Rows from block 3, named by matrix and row number. Rows with one number belong to one neuron. Each number is 128 + 24 x the weight over its row's rms, rounded and kept within 0 to 255. All counts start at 0. Numbers have three digits each. After the name is the row's rms in percent of the matrix's.
# fc1: MLP up (model.blocks.3.mlp.fc1.weight, 768x256), inputs 0-63
# fc2: MLP down (model.blocks.3.mlp.fc2.weight, 256x768, transposed), outputs 0-63
fc1.362 106:096107112145119125062124126143102189103154107157116142132106119091105131137125111129090178127125145147170111114139120129154154152146135128115135099109120142136094086080143068091181115147138138
fc2.362 110:113104114138101141156136144110149131143111142087137182131117112169130132099145152127141076095115134092121196144123127119120079140122116114116130145082119130093137126165123164134120151130151137
fc1.363 098:095155120099131177115106097125116097087085151144141132125116120135126119083176126169134143145095136147104143116116123154096146118159108143125156103119134142129099140138146131118157113104123137
fc2.363 104:156136079171104086134144167124113149086132137161113173158159116119149123174088139091098158137102113112100114111097128153122085150136143123172138099188121147151114141124120120127132118159142101
fc1.364 066:125120142133160167132154113134134102128133135097151139148141123069132126114155146147102106122154130119134127113109131155123150166090132133101098092120134148109133125129124162113128166102152110
fc2.364 059:098141118121132121112099133113129155104133112121126113113122147173108115146094123119133125112116159144121147120152142134127113105166127125174144169134098107165126126139104100161112107128110115
fc1.365 094:107121144127113104131101127141058099174142133099100161151116188098133113133128108201090124140165120106145082124113118142080125148149138149150168079151127140106120093138140119162152129121101073
fc2.365 093:134085090139153149101134161106090165111169162096167130107100148109156153133094139097181125103081121164138160145118127148153148098111154101137076164122105168154129108123112118083102113122112138
fc1.366 099:158141137147122177141181102109129146142108133084111086138141153106116137082134091114078144094112089119116141138126139142125118140110135081188117181100117157146156067150153131112115144080131136
fc2.366 102:072109092174155126144116120132126094168136119119130143121125089108126102130132104173147156133138151163148112085118118082103162078134125095174135103132158106134129159140103154152101101135133172
fc1.367 098:098120138098123126161157119150124105117154101118128161172153154115150128110160090088111143161150102092095138162168132092126139141102150147117167085145136128127147121134106123141125131166134176
fc2.367 095:144117140139122154141089119125122145093118143133131086119081082136113112145129112142109099070100114165143114163094142140140146137154138110128085199110136156174144112140142120144123149095108072
fc1.368 079:124158131131095117137116142122150124102123144129117110098175128124095111116129091155117164137133165133115134123151196104165140152148143109096152128120133082136122097171099133160139136153082127
fc2.368 064:149082128116157100120117146114129134119113092114120155135104104126119134108106155128158101110093105151138112127141097154111095113153145133143128123165173142140131169092137090095122116143170115
fc1.369 099:103105085105145147141107163127131165150143161092121102120196122133090147097155148134126106111085126194133146117139112139097122127148138142134115150090091144145117101145133108156111098081143094
fc2.369 091:146120164107083141092128128094121090149104114147130139112094100120148143145092134125114119161120122116126133101106131149146152139175184133148137132166156134127157133126121121106142146137131184
fc1.370 096:115106145101059096123175144129150047127106144147110093160097137140152122129075131130130149154084144141112150128138142160117148163133117139119154125123176159170142108132149080144129085107114162
fc2.370 079:119162141150140171106085116135133165148154100175163157106138115106066141135148053144125127098161138123133120130142120096103141105116150117091100165157101093115126154111127165096102177156130095
fc1.371 108:118119142121102166116160141106125134126122113106125133131093137160096132131126097162127114154154117115118093101135099150116107146106162135126114085107111120118133134129146158133147125155125138
fc2.371 127:160166122158129115163097173130116161124103138129079136144117125114118096128079113118145154067152084131145112111131164100147119146129147126134106150149108102149089142141101132161100135163160145
fc1.372 073:130122106120120119105147149112131123131124119170102083131085122118128154134135153130139147107115142110144141150137103165151156108157156128132073163148135144129131115066112086170079113125102151
fc2.372 066:176126152088143130154074154126146122142079133129135149156176128094125124114106117139124117132121122146084122106140122084113109164118090103069151093092142126121112177175120158114157119167140103
fc1.373 099:117136100128160124096105115141139125119121091178151109121121141141110135129099130192104116176153150103146099115123144086130176147146148163142148134127142113089150149127156102154106139099154113
fc2.373 092:109139151101099078142154125137100111151134150095098132125126142125123109167124138124198142074096113123059132112104148145150112098127126085135103115102106124146138101123079179114119112178096105
fc1.374 088:159117149108137117182114102129137169128105098092099138121139131113088111132086165153115111113119174136159108096118128143091134147115112106077138164127131154122158150086118206120159130103133096
fc2.374 073:052146163111104110101126128146117088116131160144150092119128144150166146119132105098134141121130075098129166141148130137159129155111112100179144117067127103108129115140140095133089138135114146
fc1.375 128:126154117123126111156124087116145132114132102130128121083115116113126145140127153133136084153134123146146178114121120166083115124126129173125142119104118148099148118123153133151112127147148128
fc2.375 145:129121121120158168125107158151152100129105102112108136149149134084130164121129166150140141139124111102121123118101118151108153103160096131126123132138147135129103123111138134111163122167135153
fc1.376 103:158144135096128127107140158139135124134150080117102127125117146121119109127149141137116117152134152135125177142120122122105139100121113096079147140114139121162104107151103137111112129119144139
fc2.376 109:135103129128124132173135094157130163145129184155167144137111110099126115157103117175048167135092114092108112140102126116117173117125153138147133126177123159124141174121127113142112137136138129
fc1.377 109:114107126121099103129160137117129108129140076132145137133108106161096096079149132136122123128150112128129133167107107142129117129149114176137094130077090149112115170155092113112140164101069108
fc2.377 091:097153109111114139117104074149094147125123140142123109162164098132143136115058126108139083123137149121101145117125121149099127121096113118119142144127149144130092136124166106144118183170119112
fc1.378 081:113126132158092171104140156116146069140103153140174143115113146141122177131146139083130143077106090144112109133094127149135139127143092099128108117093148146145134134100106170142167130128134119
fc2.378 079:168114092124168125146086135154130136107116129133121087112119127113163088112084151142108122138193129112151118106107124094143140105141149128136169142134120116088099096126135102111099119104125107
fc1.379 077:090103147132116083141103132100106118108080156162119071136160138070145131110147151148112139139149114090125115145110116128107137125140157146147130119130131115155126098095144071107111186119122132
fc2.379 071:146140136148129143096150129147136141167146102105141167159136122151093140119125081107139150124102125127117159116119135127153114134079077137105111166104153130109153158163151163137119097132149074
fc1.380 089:091137154126119127142152124150117128130099159113114157132156111098124084148121109119121154118110103138105160154142122122126111151122106154128097149092120139111162157052114125109147151112141153
fc2.380 096:135115162133148129142104142116141107144155100101118131104144159169124193120123160106134125096158140107155129089140102155076127114115143080151136113097143131129086128134133144143128165125134162
fc1.381 115:118162105127160111126174076117151137145131103099108119148120141176067137147149111112126159081092112191104096120120099128114100088125120111133111160119131099117137126112145144146101174156122187
fc2.381 109:154105104122086155111100088089137125155097149100142148129144113111136120116107151110139106148131130099117105094124087171114106144175123100118118163130111166102149091141128086122121150123132102
fc1.382 110:085132108145143140099115132133099155108117120130106100137131164143115161135114119127123121118104110139089136159115095139131152140162108083156116137093152133141103109091104122200153124142129138
fc2.382 115:068141115129111123131145158147124148145100152154138143106138130091133114159071128137095175114097148087140122113125146111139076117129158113163126147147148087120133124177126145115116128093115123
fc1.383 070:137124119122140161154128136131095099139104147142072124175130104112087099135107145157126147114111185107132155109124129123130161101166168142114136134104116146119108098147090118159128109098092125
fc2.383 063:141138093145118120123156126129129140121149129137168122111113135106167159085169113112162166114108124137135154145140097137108135179129106113101100150145145128125149167121180160126102143158135117
fc1.384 078:132121151100082125132116165086126130116159134152104138090107115126085149162173157142146106106103131155111101077151097107166114126134137130135120101136092138149117123131104138141134109164104116
fc2.384 070:132180076165144143109149107135117154118082092149135134171176133097147157111078088108118121122127114101082132145127161148103152112118145161147101139109152096140102130131142136133121157096132120
fc1.385 087:138166075150115137063139188149119120115110144102121131159128111142143133153155071116146128133115132130105128135080088130150083095136120100130163114121164109142120133109120127103148150152145082
fc2.385 077:141101148128148116154124101117157120166166115161154143127129107078162084148123146188129115148121127115106111092179182156125154117122174169131113149134114123132124095128126120112128116115089179
fc1.386 083:113100173137148156145137116126080121156083139102137140141138131115127121103144120132148130108103135137135099085106123113143104138149154125115148130081133170114113156079143121114165161080077119
fc2.386 081:145138102117161125131130163125137120111124159131113095095110142127133091123103147144132142113159114108131143129147130115130159094116129146125137096137107073139148101153153124193115160142134133
fc1.387 084:132116075157146106119114133137106105153108117153097054134140118163114191113085123129143158107159126130117145122159175119107103131157102135106125117121118097090099101150091133137110109117165133
fc2.387 071:081143134110091129147114117106165125118111153109122144127147108110097100147120120143125103155100127181122101133082136134126106144092135105089124104137117145149106124125161158103132122130121110
fc1.388 070:098170101099134150109095138113129104132115138139099119150135105101075095136127109131125221167124106153138094089129121121127127158124124082154143106131126161114111101108139088133123095115160125
fc2.388 070:149085144144128104142121081161114113122149098114121114115143175125166167088143118143117100104139113099084150132149128151103105139121139159105122129120124129156153098121103124138143142139078161
fc1.389 102:171129119134112145137126141114158113129128142110075087105117136136152150166088141111127164156155141127115113108130115169100102124155117113116129175135124145104060089139134137112117134109137144
fc2.389 103:113157148123112126125139100141107148140144099143124128144129170153111149088179136140150135120150103117106115122145130113167162109098170116172140134123088090126150162144140121145184145166122125
fc1.390 132:105128099121122086144160147114146159128091107101138125108155132141112112106159112120104158126199138139130125123126108126096123153161120118137089127130104116129098118140134120096122123100168138
fc2.390 152:151128161124169113129128123094114134140166147158155144126158132136175118147154156147140124170105171108118168127142108158114097164172082120127140128136118124157153131097102148120155130166089131
fc1.391 077:124120128151176169127081157171107115102102113142161133064122134117141100108161124099105140146102153163099103103113162089128123138141115139169150115131086085140091155122152149125158076075110095
fc2.391 071:124143129109088105125137130085166139145118128123146111152132132150122159144120116153125114151151126110145129175113105139132148116125134112131122115133157133141187111112134095137117137173144169
fc1.392 079:081134150147134089113151120117132091114102116139113078137109140133148113135081124102139109155169116135088133126166125127157109155155172142140073135082158109098143121163140099150102121102128176
fc2.392 069:171147083140107203137092142134168148106111136121168166137155144131103151131120135155152103091116128129141118124098178119109117130142116117120152158103102136107149097102116138098123128148114145
fc1.393 144:125117138154134130130126180094130106116107100107114124120154159135133104140117117127155148096106142156148102163164176121144145163142140114094157152095133133122095159151071102161120113132116073
fc2.393 149:155139096133128151118101154140132179157119126121117105142140169185140074157150109112141115146125106132135114117127132125159105139108130157133122107141171130119137093122121121124127105153149155
fc1.394 130:157135103117112134092138125147136120100089131141152144088170103104134157130138119166169142128141140167164116167110093139140144113124138135127142127128135156076108104105124153122104154100155130
fc2.394 140:102117107105076155104161154159145135137132104146085145128143124063107109124101151130145129165128093104155134089111144077116149108090122157128123113118115105175140126128086121152180101102156149
fc1.395 102:111119140146142171144164187124122127126095122094105152149124156095096146152129139109120110141113117144133138111110134148079139091123183099140136121117108129142170103175100149149118162092134128
fc2.395 092:128115113125138111111083116154143089115138119113121090091150115104143129096155083152129148100124140120110115113136142118125121137155110135165138116101147125113092161146164089152130120178122131
fc1.396 067:174157133130141133152087104127133131106176130147121142105162171164095149165144137115138135129104101133125127112105104147154143141116166104153142133156123147136119100155103136114094121101102115
fc2.396 065:092114091137122151094149169136165147124121110132132161140114094120147127107089130135111134125136176118138122130117160097128109105151087155121159149103137089116148155101136134135144128177124149
fc1.397 082:130149123132157130114149124123086095115142122119140100069138140131115114121127107141135148141122102099112140132097143115127134089151142111109165161145121119131131137128121146167110080100171131
fc2.397 068:149136168115092136176097100119170190102138142141127132162121109140090115131152144114093090108134154157095106131154101131119104115130126153133125086132133127108131140135163119103113157122118125
fc1.398 128:112131156153110147149167152080137129142169167144135119096103153115137178153132136162098146122115137118119118126131150137109125133166090087128138169156112146128140093133106139162156115099120098
fc2.398 130:136158158109102140133140113150159115154154144134120109092140177109129095143125111146105115138133128137109116048156124094094149139153118149142147114090130134132096147143137140154169175122141112
fc1.399 117:133114135125132147121096128144124133129118143127110162104097116111122102149088138117137135078142109111123154112108102075078115110106141116173118124159134178138152145094137095122118125126154143
fc2.399 118:190118120106120095121171168150091162132137093126132138152118166080098082125148109138146153144165098141150130139125135175147178118131144120138114170103135087153103127146121118119184123117083145
fc1.400 121:111107114149145163115138200120129115139162137133109146130153122148108132127110107085122112139118164111127193185131132149123110133123148132117141095122152140130114118143125132120153080075137164
fc2.400 132:156138107134157140137107118165168110110145100126169142121113123150147088132145122124141155189123115154140088109138130134079136116115130142115151132139104131094156114117104143167146154130130132
fc1.401 113:151141146170102161129155101146115155115100112091143090129082112096106111096148172152094082104136124130141116130116118115107116143153183124117115110131117143108101068100122113106113128106097182
fc2.401 105:128136167135173102130108133097119121171128114137104166131170153127173092098086117104126157130122156107130114088142099151155096096121089107153133137104173123130126182136145111161145126108132137
fc1.402 074:089136102140140151145128177155120120114095113127133135117078110151164099073109071131124133133149101161144126146173110138175157132114130116108103114120124168163137117115135107173076149131139140
fc2.402 065:150107131084113133173129072137141128122121110124114124096164140102110147178163141121143106128116146141092144082111127088075129122144114167146108157135125133126143121146136127090188114146091110
fc1.403 099:118126125118156161107130125116071102120135143147107122100100169094093106113146161138145106073095181133110105135111110143129094147111142089103075100129182113113129124111115143133081101100111085
fc2.403 098:113121143131118114161138144118137110138141089105102096129131128160097094093155131110098110084160097131159139117132131083154106087129111126103144119165102160116177144142105166161141116104129150
fc1.404 132:083098094073134108145126129102083157124154135165116082183099139151093134101130109100080106123089129150138152107141119116077091126106097162139121043101090139156121067117098115142132122097135142
fc2.404 144:137114167159118122123107112129113149126115119154109149117116180118143107142164082186142110104120168108124119166112065096107143127144140126128158113124129123120135171124192131148140121128135097
fc1.405 075:168136196106107153142191122133138131100153172124139144111176159145152122123123118108124129088127134141098125122143123098105119120126123138139106142108132141097154125134113125127128096109102113
fc2.405 071:113143099162087109126156155134152114150121081116090137117100131119116132119126112130147094146098113138138092130109112160107072131175134128157095146140146096135134126129128101112132132123111109
fc1.406 094:135133164133167145134136128123161119125131131149117141093100093116116092148121098178145109139131086147120128107087096139120128097070123123149125130124140108115135195123148114148131195105129083
fc2.406 087:150128136120141125131102121117108133124150160097152066130165145130141172164149140126089132128158170090122099104155132114141110154134099161154118133116051149125127087115103116139154108117110104
fc1.407 094:111132126151121142097134121103151095090112138122101128158093127114118099092144139118093146117125123108132099115049122107142119117133123080131122154104143131167112093103110125114105132096129090
fc2.407 100:126143111100174112154133120129134161159127110097179127132147145108124090142134131115117127166106127165114112130194142129119118108093124112091131114122096112089123190149144125137083161120099127
fc1.408 113:165121166159132133133126159096145122107120123120137148122074138114083151102119081130119085123146108115138157140158130169121144084117125101135123154118108118127127180095109114124146131147115132
fc2.408 119:092111077107105112146104149124093145158157093139132096107172114148141147133077151136152134097169158138165106101121082117115101142116117142133094109107138140116123108134124093119119165125104159
fc1.409 110:129133170120105122134171095160145121139132144129092149166150145160062126118101121115108165116122126133135105139119132153126136163121129110099143098089141141104129123116097105084161130165165136
fc2.409 126:119154162098148148164133105105138153128126105095100135104148100154147155102121135119143136088162102167101106129125067086158122162088142142125115111134124112087129128110109129133106112085140175
fc1.410 090:122119107137139164133106086120096157126097112133106130108126143115126133153086108151110155117105116146104136135104132131123163108099132071120139127111131099121104105125127140128140146121140081
fc2.410 077:081182098097136118133133161119120115123148202097142154123150142144125144105130139133144117134135175112179102155142121146154142147114171167141092113144105121148161117070150137074103097110121120
fc1.411 091:111109156137087120103111122128128164138114105102122134105182136130080122098124139126171120119084152145119124118123133125091076091116117105097175161140121086119127108125119132109117128124079125
fc2.411 080:120127136151117122123137112121160081094115129175143112134073163142148133137139157150090141156152125166156096121124122151140143172101093181129134099091124126109134126144139151128171088113142118
fc1.412 128:140101105112146104171148154071135156109134117094191160093167150129130136083116145109117142120135166142155158127116133137122107115102157177134114127093177117082099148144054103182094143086181137
fc2.412 146:163163094168132112142130093152122087169156142129121163161112173169121150171153143101130098098121108129149122149131116161116142178154089101147102138146122151136114122144107177130148141110144099
fc1.413 093:148088132140179120078144137133150133098115129100148132136119107133117132102142117137132096135118183098144150097131123157107143136113108126163099132146140157134086163128126113087142125165142133
fc2.413 102:098123108102100149115137116114101157135101121106127128152132174109169131130108141116148166105145086118140107130176114130130086098107118117125116182072152100140096093084127116135160140082077122
fc1.414 081:127093126118136146147142155086148167122131136102104138150125141094120147151143097099127103115112142130137127119125148127156140117155122078123094139138134123176097185154159142118144108130118116
fc2.414 081:122155156134088106128130130182130123130163103125142112107148140130111119130134097125095139165165120144102134115120132102066115136109157184117121120128096179084131107134105101128129112095141079
fc1.415 068:128123138153080118100154143092092119128116101128061127167134114140125115115132143156120137092151108145097113123188157119096087131136130100102128131120112115158114107136151132112122112105151131
fc2.415 066:111137122097122111180080149186139136124139124132148120099133141071143127113149111125141106149124138116127125120090136126141161120120157157138117121142141141106149114096110085137136149140120154
fc1.416 110:095161104124149151118161121113169118145098062101134149101124139110145117117122134087170101078129099144151157096103115153182119145103174106144165120127157118120154106108120158125120089131084134
fc2.416 101:174086149079135114146118144124118158115130116116171105128160140117061072146113057146129135115117162115138129093114127119125089146164139142111096115112131085124127149158155130090136142070128132
fc1.417 099:073121111124134087160167154108109086100164168137148151087134150135118156100166163085105126138137141125090085137103140139141129154115133150121107130074112095120095139147169128126067125137080127
fc2.417 099:122126145117125145160100122107123143121138084122114123166112122161137149111113111173069088130115114138097162166107143170087168134099101146109112124168126128129103125107104147091139123122117126
fc1.418 110:102126078172128124125089118155138098109117122106109063100089135147155152099087147101135149129094149141109091181121143091115152114149114119118160152142119155135133104140173129145128170136143088
fc2.418 119:142176128133132113152164188112115121122093163150135097129177126110114113146120100143137070127079100083137167085083128141114105136155141151151128113129123136144164159113100110145112151136116163
fc1.419 082:121114165154086138125103079096158123097148078135121095069107100091144143124118192141080162099125137157123124107111141140143099118145094121094158153129120129098158119084112106107146120169098130
fc2.419 076:093143117092107080127155133156134106183088135128101156165165097160109119111138080110163148109123131084125154143108119129127115159073132124155105087138119102137109123177149093133122120097154108
fc1.420 116:114069126105112138146150096131170101107122130106118091107146136102099151121133092113112127150154118130101109128160131080156121118110097133148120120100131150181102121083085136076103132133136151
fc2.420 117:138129127206114162162153141151144141153109121167150095123136122109158129080125127115118128121155128126111136151105097111096158076137124100128158100132145103135139138136087165107136139097106099
fc1.421 124:119089131128161169145101113133108170086095126129149139129115122149144151106122118116119106182087164174095124107113139138128129092175163131159132093102128099147121133092132108133148151144132088
fc2.421 135:126160113068117125089144143123117126160101151154152112160122153070140159153143128144122152102139120132126141148109138155138098122128158100158145105141144107153124161132148144121191144128101143
fc1.422 106:121174095146103109126094127117127147146134119102113122171151170124149158113096093109082160140110120122092144113063152149100142099114146128082139120132176127154119103175115134179095110130159098
fc2.422 104:114121162112150159122180154139109086125108175126136083106107151103105120119138163181127112123141123138125141096141062097135127104121133136170134111110076119118130182117144122118143156123108108
fc1.423 129:145091088129115125129124107159133138130139102125097092157140117138080120120101138103101119168147102119150105110123130135119123107108151171139136132074125134107132143202096117110128148144126108
fc2.423 170:117115140095139096085127107102097094126131142130121132150110070178166120130147178106107122136099131110083140143120200127109142114110158101176146153102164167119082131103088072165106121120142118
fc1.424 104:092105139090130080087156127153127118107124116134139151175146085135144130109118126143141143141076127126116079117163087129125158106103146148139137123144128134074184139139080117121112113084100120
fc2.424 111:186082178133157174151104139150168156152122097132115109114144156135104164105113101143157127113152169081155178142155154113127154128116142104103117132095123118162129070144165138143174124169091115
fc1.425 083:117116147133118139071151158138147123133148067124131179094154109124126163109142170130157101081141095138114130122130126108086123120102124127137168144164134105113150130154069078088113109137142162
fc2.425 073:115167119136135142140106101143130159094110133112136109176093122113100114155105104116104153123167156176152150124118109139140148132155090119143099144100107166139127134070155154134131163122096155
fc1.426 130:137121177101113142142125102120123111114124090114097126126108120115120119158128128115166133110117075113102108166155146132132117167107118148153137121144125160062134118096174146143138149088144143
fc2.426 145:141108122133134115160145138115107112156108114115133121126159156149120127158125130111162098182119088124157185135118130146151170130090121133099129139140130130133123139138166116150137105141108178
fc1.427 069:168138090112147141158106173113161104107146118100116100110151120134117121115126193115104160144126127132145140178192193095133077089104130131139113140120117113115151081144121111152155139133101091
fc2.427 059:126132157138098144135189084133094122114109137131111184159139107095107114145134044150113113096144161159134134105080142158165173108147150144166132101137134136154129142110126137093125106121124139
fc1.428 089:167105128104135118089129071126117147105149107089114108152160100120145133132173127117105096126146117114113109107136111166126147091111140146149137099109157124129125126129094163094100114121123105
fc2.428 083:103189101132149159180117095108091130096104116163162124114124133113105104104114122180142136110118114147150125144147143104156117149160099093154140134142139143106092146117158113124110107136147106
fc1.429 080:142125082119160139123103133151091126087118091087120110117139106109155082114122108095134145113142120132172111111144139074114159086140171132087150162133103118112102106164141078131088168120100161
fc2.429 071:114111136104097100130125153120141160140114130157113154135139114117118158120109160141090125157105139134133147136152075163071105186097130147191122095107109132105140128136117172136188118161132090
fc1.430 079:134147078107126125112164089163108140101126116082152126133089119088117112138118127126150133149157138111087115154127112106112123163124134088169161162109096100114139117176120145101141133130115120
fc2.430 084:142099175166111129154104181079152152121100143092106131159123121110097096089148099157105129108108081152133129094096128117109137112122142110143088137135133137172135140118111114113087133156128113
fc1.431 078:142120161108092126150111132130100126084114142146171144121141122125141137106099111146140131096117109110131090142102159188144127143107118095164164119085131144135105144094173137159140100108132172
fc2.431 074:103109131107126118116129127137144101163149141129107106110108183095094142154158155142123137157123180135136164092146125113106105146125122148084120123157126106111191115171082078073117173129118081
fc1.432 138:176087142110138138144146107121137145103147084169128127161126138142086105134092124122157108116146134113111135151150165154127127149135108139147141097106104123109159101110111148128127113126093146
fc2.432 144:169146143095106123123082089108134133163149123155137135101141114127083112114125113119161140105092106081145106120127104121104124138123139150134102115155115168138119118111125131105118118105071131
fc1.433 127:124149125155128151117125142150169128119156109101096104146125088134122129065120095144074137116116129139128124144132111103171152149114126142141129103100118127167127125102136157084125147112120104
fc2.433 133:123132127170129138110123135124095133142079117114154107121126092111157115109088137120098094136111074128116131138106143142111187134105082111075132119101110139140130122121098095137127111115119147
fc1.434 105:121131132118103151117158158102131101116105141124156113144160179133128137112118114130119106119163074126146093117121151103156112163103111107118132085119106117141121118124118114122103100141151135
fc2.434 101:113094119123128112147132074148112118174120119109097149148136163126119153108139143151141109074140138091108135139102122143087146086157096117167176129128141147091192089161156146150125127126117135
fc1.435 098:121138135115149101120117153091105145125120125127146163098164142096105077133145111142137112120174116121119110100099115108104117108116133144125100102146144132140121131172136157163153162073130130
fc2.435 086:108127131158117134127147129148146126129094102136112159137145102190109108132058165065115106137098120175140173130123127152145148091133132149150120155127114176184178090114121159134116164096111093
fc1.436 090:110114144105178140147080112079119142151133121090129108144142140086081130150142137084096153145115122155124149076117062163146142140116129129122095169193108130101149114144108127114143111159061095
fc2.436 090:120129116111103122111156125151108113147136110162099132130128109127151131122142124107129092106155121070177107149124182133091109121098130125178166091110119153138155133182153151145126133085135161
fc1.437 118:164093126147153119151109136133106102131139146148103123098112161153166131130116146089096136119152159119137088109126135122099109129131144111105131142187141155121120124156106126169136118114102136
fc2.437 120:083137098118130187136153134155113102144149142108141098136146109131102098136155092093162152092119114072107127102169152095119106137147094096138111140111117120133135117101092129115152144110135116
fc1.438 117:119115120124127135171154148137058142110143129090088119160136155110126124065130110078133117137076130155160134111092153097100099121159075172133106079086181132129119097096079159125141104107089114
fc2.438 139:101132086116135114101159115184127104159097158107153139088112140149126106162123148108147126149156125142120151159139138123142138150153187116132140139136148148165128120131140127140120139098129135
fc1.439 129:167140131096174118129131147148092100152133142144151105131140143104087168129102139139135133146114131127104136117120126157160099150140119102105090131125162137139094150098123143107092149145145101
fc2.439 163:159095105155155112110160120132174083135112140149135137123085143149163097111128102160107138124130130111151112165134176114132109116139177108085163086124128105122129087121104097125123080110113155
fc1.440 095:161124125103122153123138095096120106158118085059076093153130162094154167098106150102121118109133131118140149071124132094120079161097110133112138130067148142129132104147137099104096119146096123
fc2.440 098:084130126154143141107102142129150129100110129162141163146172136105119124187111151167156137122144079121150138153117122152157139128156108121107107126172135109119165141109162123174160129142157124
fc1.441 087:146112095124120162180151131129100111143160150131120116118143177108126133147098156126136092055111128186119083106110164123107128157082173088122134175130137172133176096108136134124160120096171087
fc2.441 085:106146159139091137130103144112160101090116124103128083130114141123129142130155110122146129115091115140073142136150145099125112115121129130140146083130146132146088133182118134141096121130116139
fc1.442 103:157131092138117121115141134083119127133123119131129125157176175107088110139141120146105139098097162142123156111127102130098150112131131118127113134090121142111138108120146060123139090159087114
fc2.442 095:135110139110093141117118107162122120116139046142099155090146116102122145120122158095110130165169116151127137107151067128144119140138146099094126132144123088100154155155125152102170156128137129
fc1.443 096:118113075139172087124120092161128108086106127154079133142115133112188143108116102077082138141148126165134122138084120124141155120128132150127130155131126084108160110148089123110111129131113092
fc2.443 086:129124169148070140096140148080117141155158119114125112098118118131111075133128154125171159110121110119080158114150136134133131117127113128153074130126152131119122134104107123147141121130128142
fc1.444 077:126166139123155148127089167087121127151147116129130112128136137133153137123133132122090116119157116123140108142095093172150169134139139089104107128162127098165151143086133084166136123134119106
fc2.444 078:142117136104164084105155103139159150079072130107110156116131105136116134197111180105148138098098145112123158120139188095152078122150131127165130132103116142112102118154095152104114163127127161
fc1.445 101:125113159154123107092134156144136171108100131084137167115108141083089108090145119122137104151118135129151133182133145114136142147116100151104101097081077117090141135145133123164138093174066127
fc2.445 093:131082104105120173098110116122103136109139154141121111118170149156147145096112137113116121122137112110165105075147098112102118119156114082126159153143163169151161096124112120119126112099118127
fc1.446 080:101075149125129136118133106110113103099160096120136087076133113114134136122136123138142154128112120109077138136118128087093156108144157134151172137145145110120127118109127107130144131114160139
fc2.446 070:179175137113121128154116149148121135166123159118103185146155145108153120140121157125068127143105150140144138121111126177138120143119115130105109123154110135119155117114120139118130119119099135
fc1.447 093:123110124103106148162144121138084122115167097153154108091141151145134139123138117131139152117155126141131139132129119114070135091128118133147141167113111103113133172135163147121107096099121122
fc2.447 087:106140130122140111108142109105141123123115156112132109123119145093081140132131157123112126125105119114142127153117117142213147119155170099116123117116128132104142094121092135131156140139142126
fc1.448 062:116102118110125158144123160142127115151163127104089106104124137138129117160098168125108170091123147112119112105113119117107149136166145158138115114103152128103153096104122080116131134159138176
fc2.448 055:147115136111108122151126111126134112128112105145174128154121123107107135059176099165123074159127102142152132156130125127127134149139092125110130105115125136127115149186148150157092104103111064
fc1.449 129:171141134137155125130122154111118154100110140115138082135115143151139104132119152152120137127186140135175175113104148150162140097169169092132129126117157087110140122142145133139097092105143119
fc2.449 152:127107109114109098114105100115155088152095127137160137121141118119112087153144124161083140146090110124137102154124106150101055075119126115118147130159118175146138149116098101151138130142150178
fc1.450 065:100144127166104157150093124101139117150163139159151126133104089126098163165124118110129104182131150145118139126141117100136110159104096151166130146096131165157148167134150129130104103142087155
fc2.450 061:143105114125127116104132093144112136103106135096111155140165211147105123114115134122126131095118117127103136137114146171093110108124153119075116143141098122106143125154088135097151145105128143
fc1.451 093:141122104083113114133110132157143097135130132136098118114074120089114101117123164122092120105131152131162172127097129168141140131125097105118156154132138128149096080137168111127181142092158116
fc2.451 093:125142136152112119110124149137124122131157111148108123101168108144124136119120118123129099144123105110133114107119103124132159141107125130110146068116143133159147169110140175158066104155100134
fc1.452 083:086076172113129167144094162102128128101089128148097103161098145086118136137092149142101131125127118163139150114151146159134124140088130137114149119120093139118094103171129141115106130118119159
fc2.452 079:146090091159146145124143113116117123115138095117157118132099136140113132068126092146171153126107142067148088126131101126101141136152127168136111109172173135152169116137125111129123079132153104
fc1.453 068:128088113146106168137074148110142157085071130148134160150157147114075132120116131111104118125143094122107101101121146116100141111160129097095123155141148125144169156140106115156106088076156121
fc2.453 055:130131164122096126127124166158139106115168132130102098081114116143164113074149148152131118132147129188130174140088150113174116102141116128175152103120128147144118127102142137111121133169135163
fc1.454 089:139126132082098142186094098096139143116112124161115101116158109131122099106114155122120130100086158150137135127173141124087135061132105119156105172111147115121130130148154134155143167150132119
fc2.454 079:079145142121140108120146124150109107112140121139113168143123147126170148114141105084132151131130094113082136144108102107115115177132174115114116107127104138109131134114054137162132128107122137
fc1.455 103:136141128077126114175133112133144138139171117118131124112144065151115119091080146120101151179117070143133142081152109120150125113118140123139182125138078124143176109125132092123149120159136102
fc2.455 111:130126154112208142138102092111158122127098167136139109122136160101144143138191131117121127161148192132092079154106159140094129095142121166096094131140144144151101109103117154140134130129106176
fc1.456 098:144092117140148098152131137121124118123142108215119143101113123109122121123157129110089118139140149129160132113131120096137111144167119163131129117128175132120106150126090067099120145140105105
fc2.456 094:119130189095119106113100134164152155143094146064135091115128135139131124113129113137173161104076101145120116146152156151177142147095114118128167132092120110137108117154150112140127089146135144
fc1.457 089:095117105100100117126108127101084104173108085137130162077168145133163151153096129174080105122105091118151105084150129157118119130137124148135123127114089163097142119152167133123110120098128133
fc2.457 079:162113148137143162151129159145109115119142151130133102164119143108097120109124122056189128137098169117091144157106133135134165138162120151126105080132148088167081155139104147128151135140104127
fc1.458 079:144114111082083110096153127140126124094110109174129146105135112135116133105131133113108078155128110139142140080100107139148124096087143121156111128108147111118086109159158152087152192104103135
fc2.458 073:120164140140143142136099138126161148118142156091148126115099144115149078157120123095170135063136144132099096146148106105129132125124157132103155122124104166117161161084079096142113064130133078
fc1.459 110:079127118095163111151175111119066155152113178088121145145112081118136152087079152132130122119108114136137155119122148195111081122130126169150135127141123170135103162099122097095143094146097114
fc2.459 105:160141153185141128101097112148128092127125151148107091138101197163174128120158145103115100157161143140124154100089115059102110080095139084166119137156132155131114087115143151144114134130144098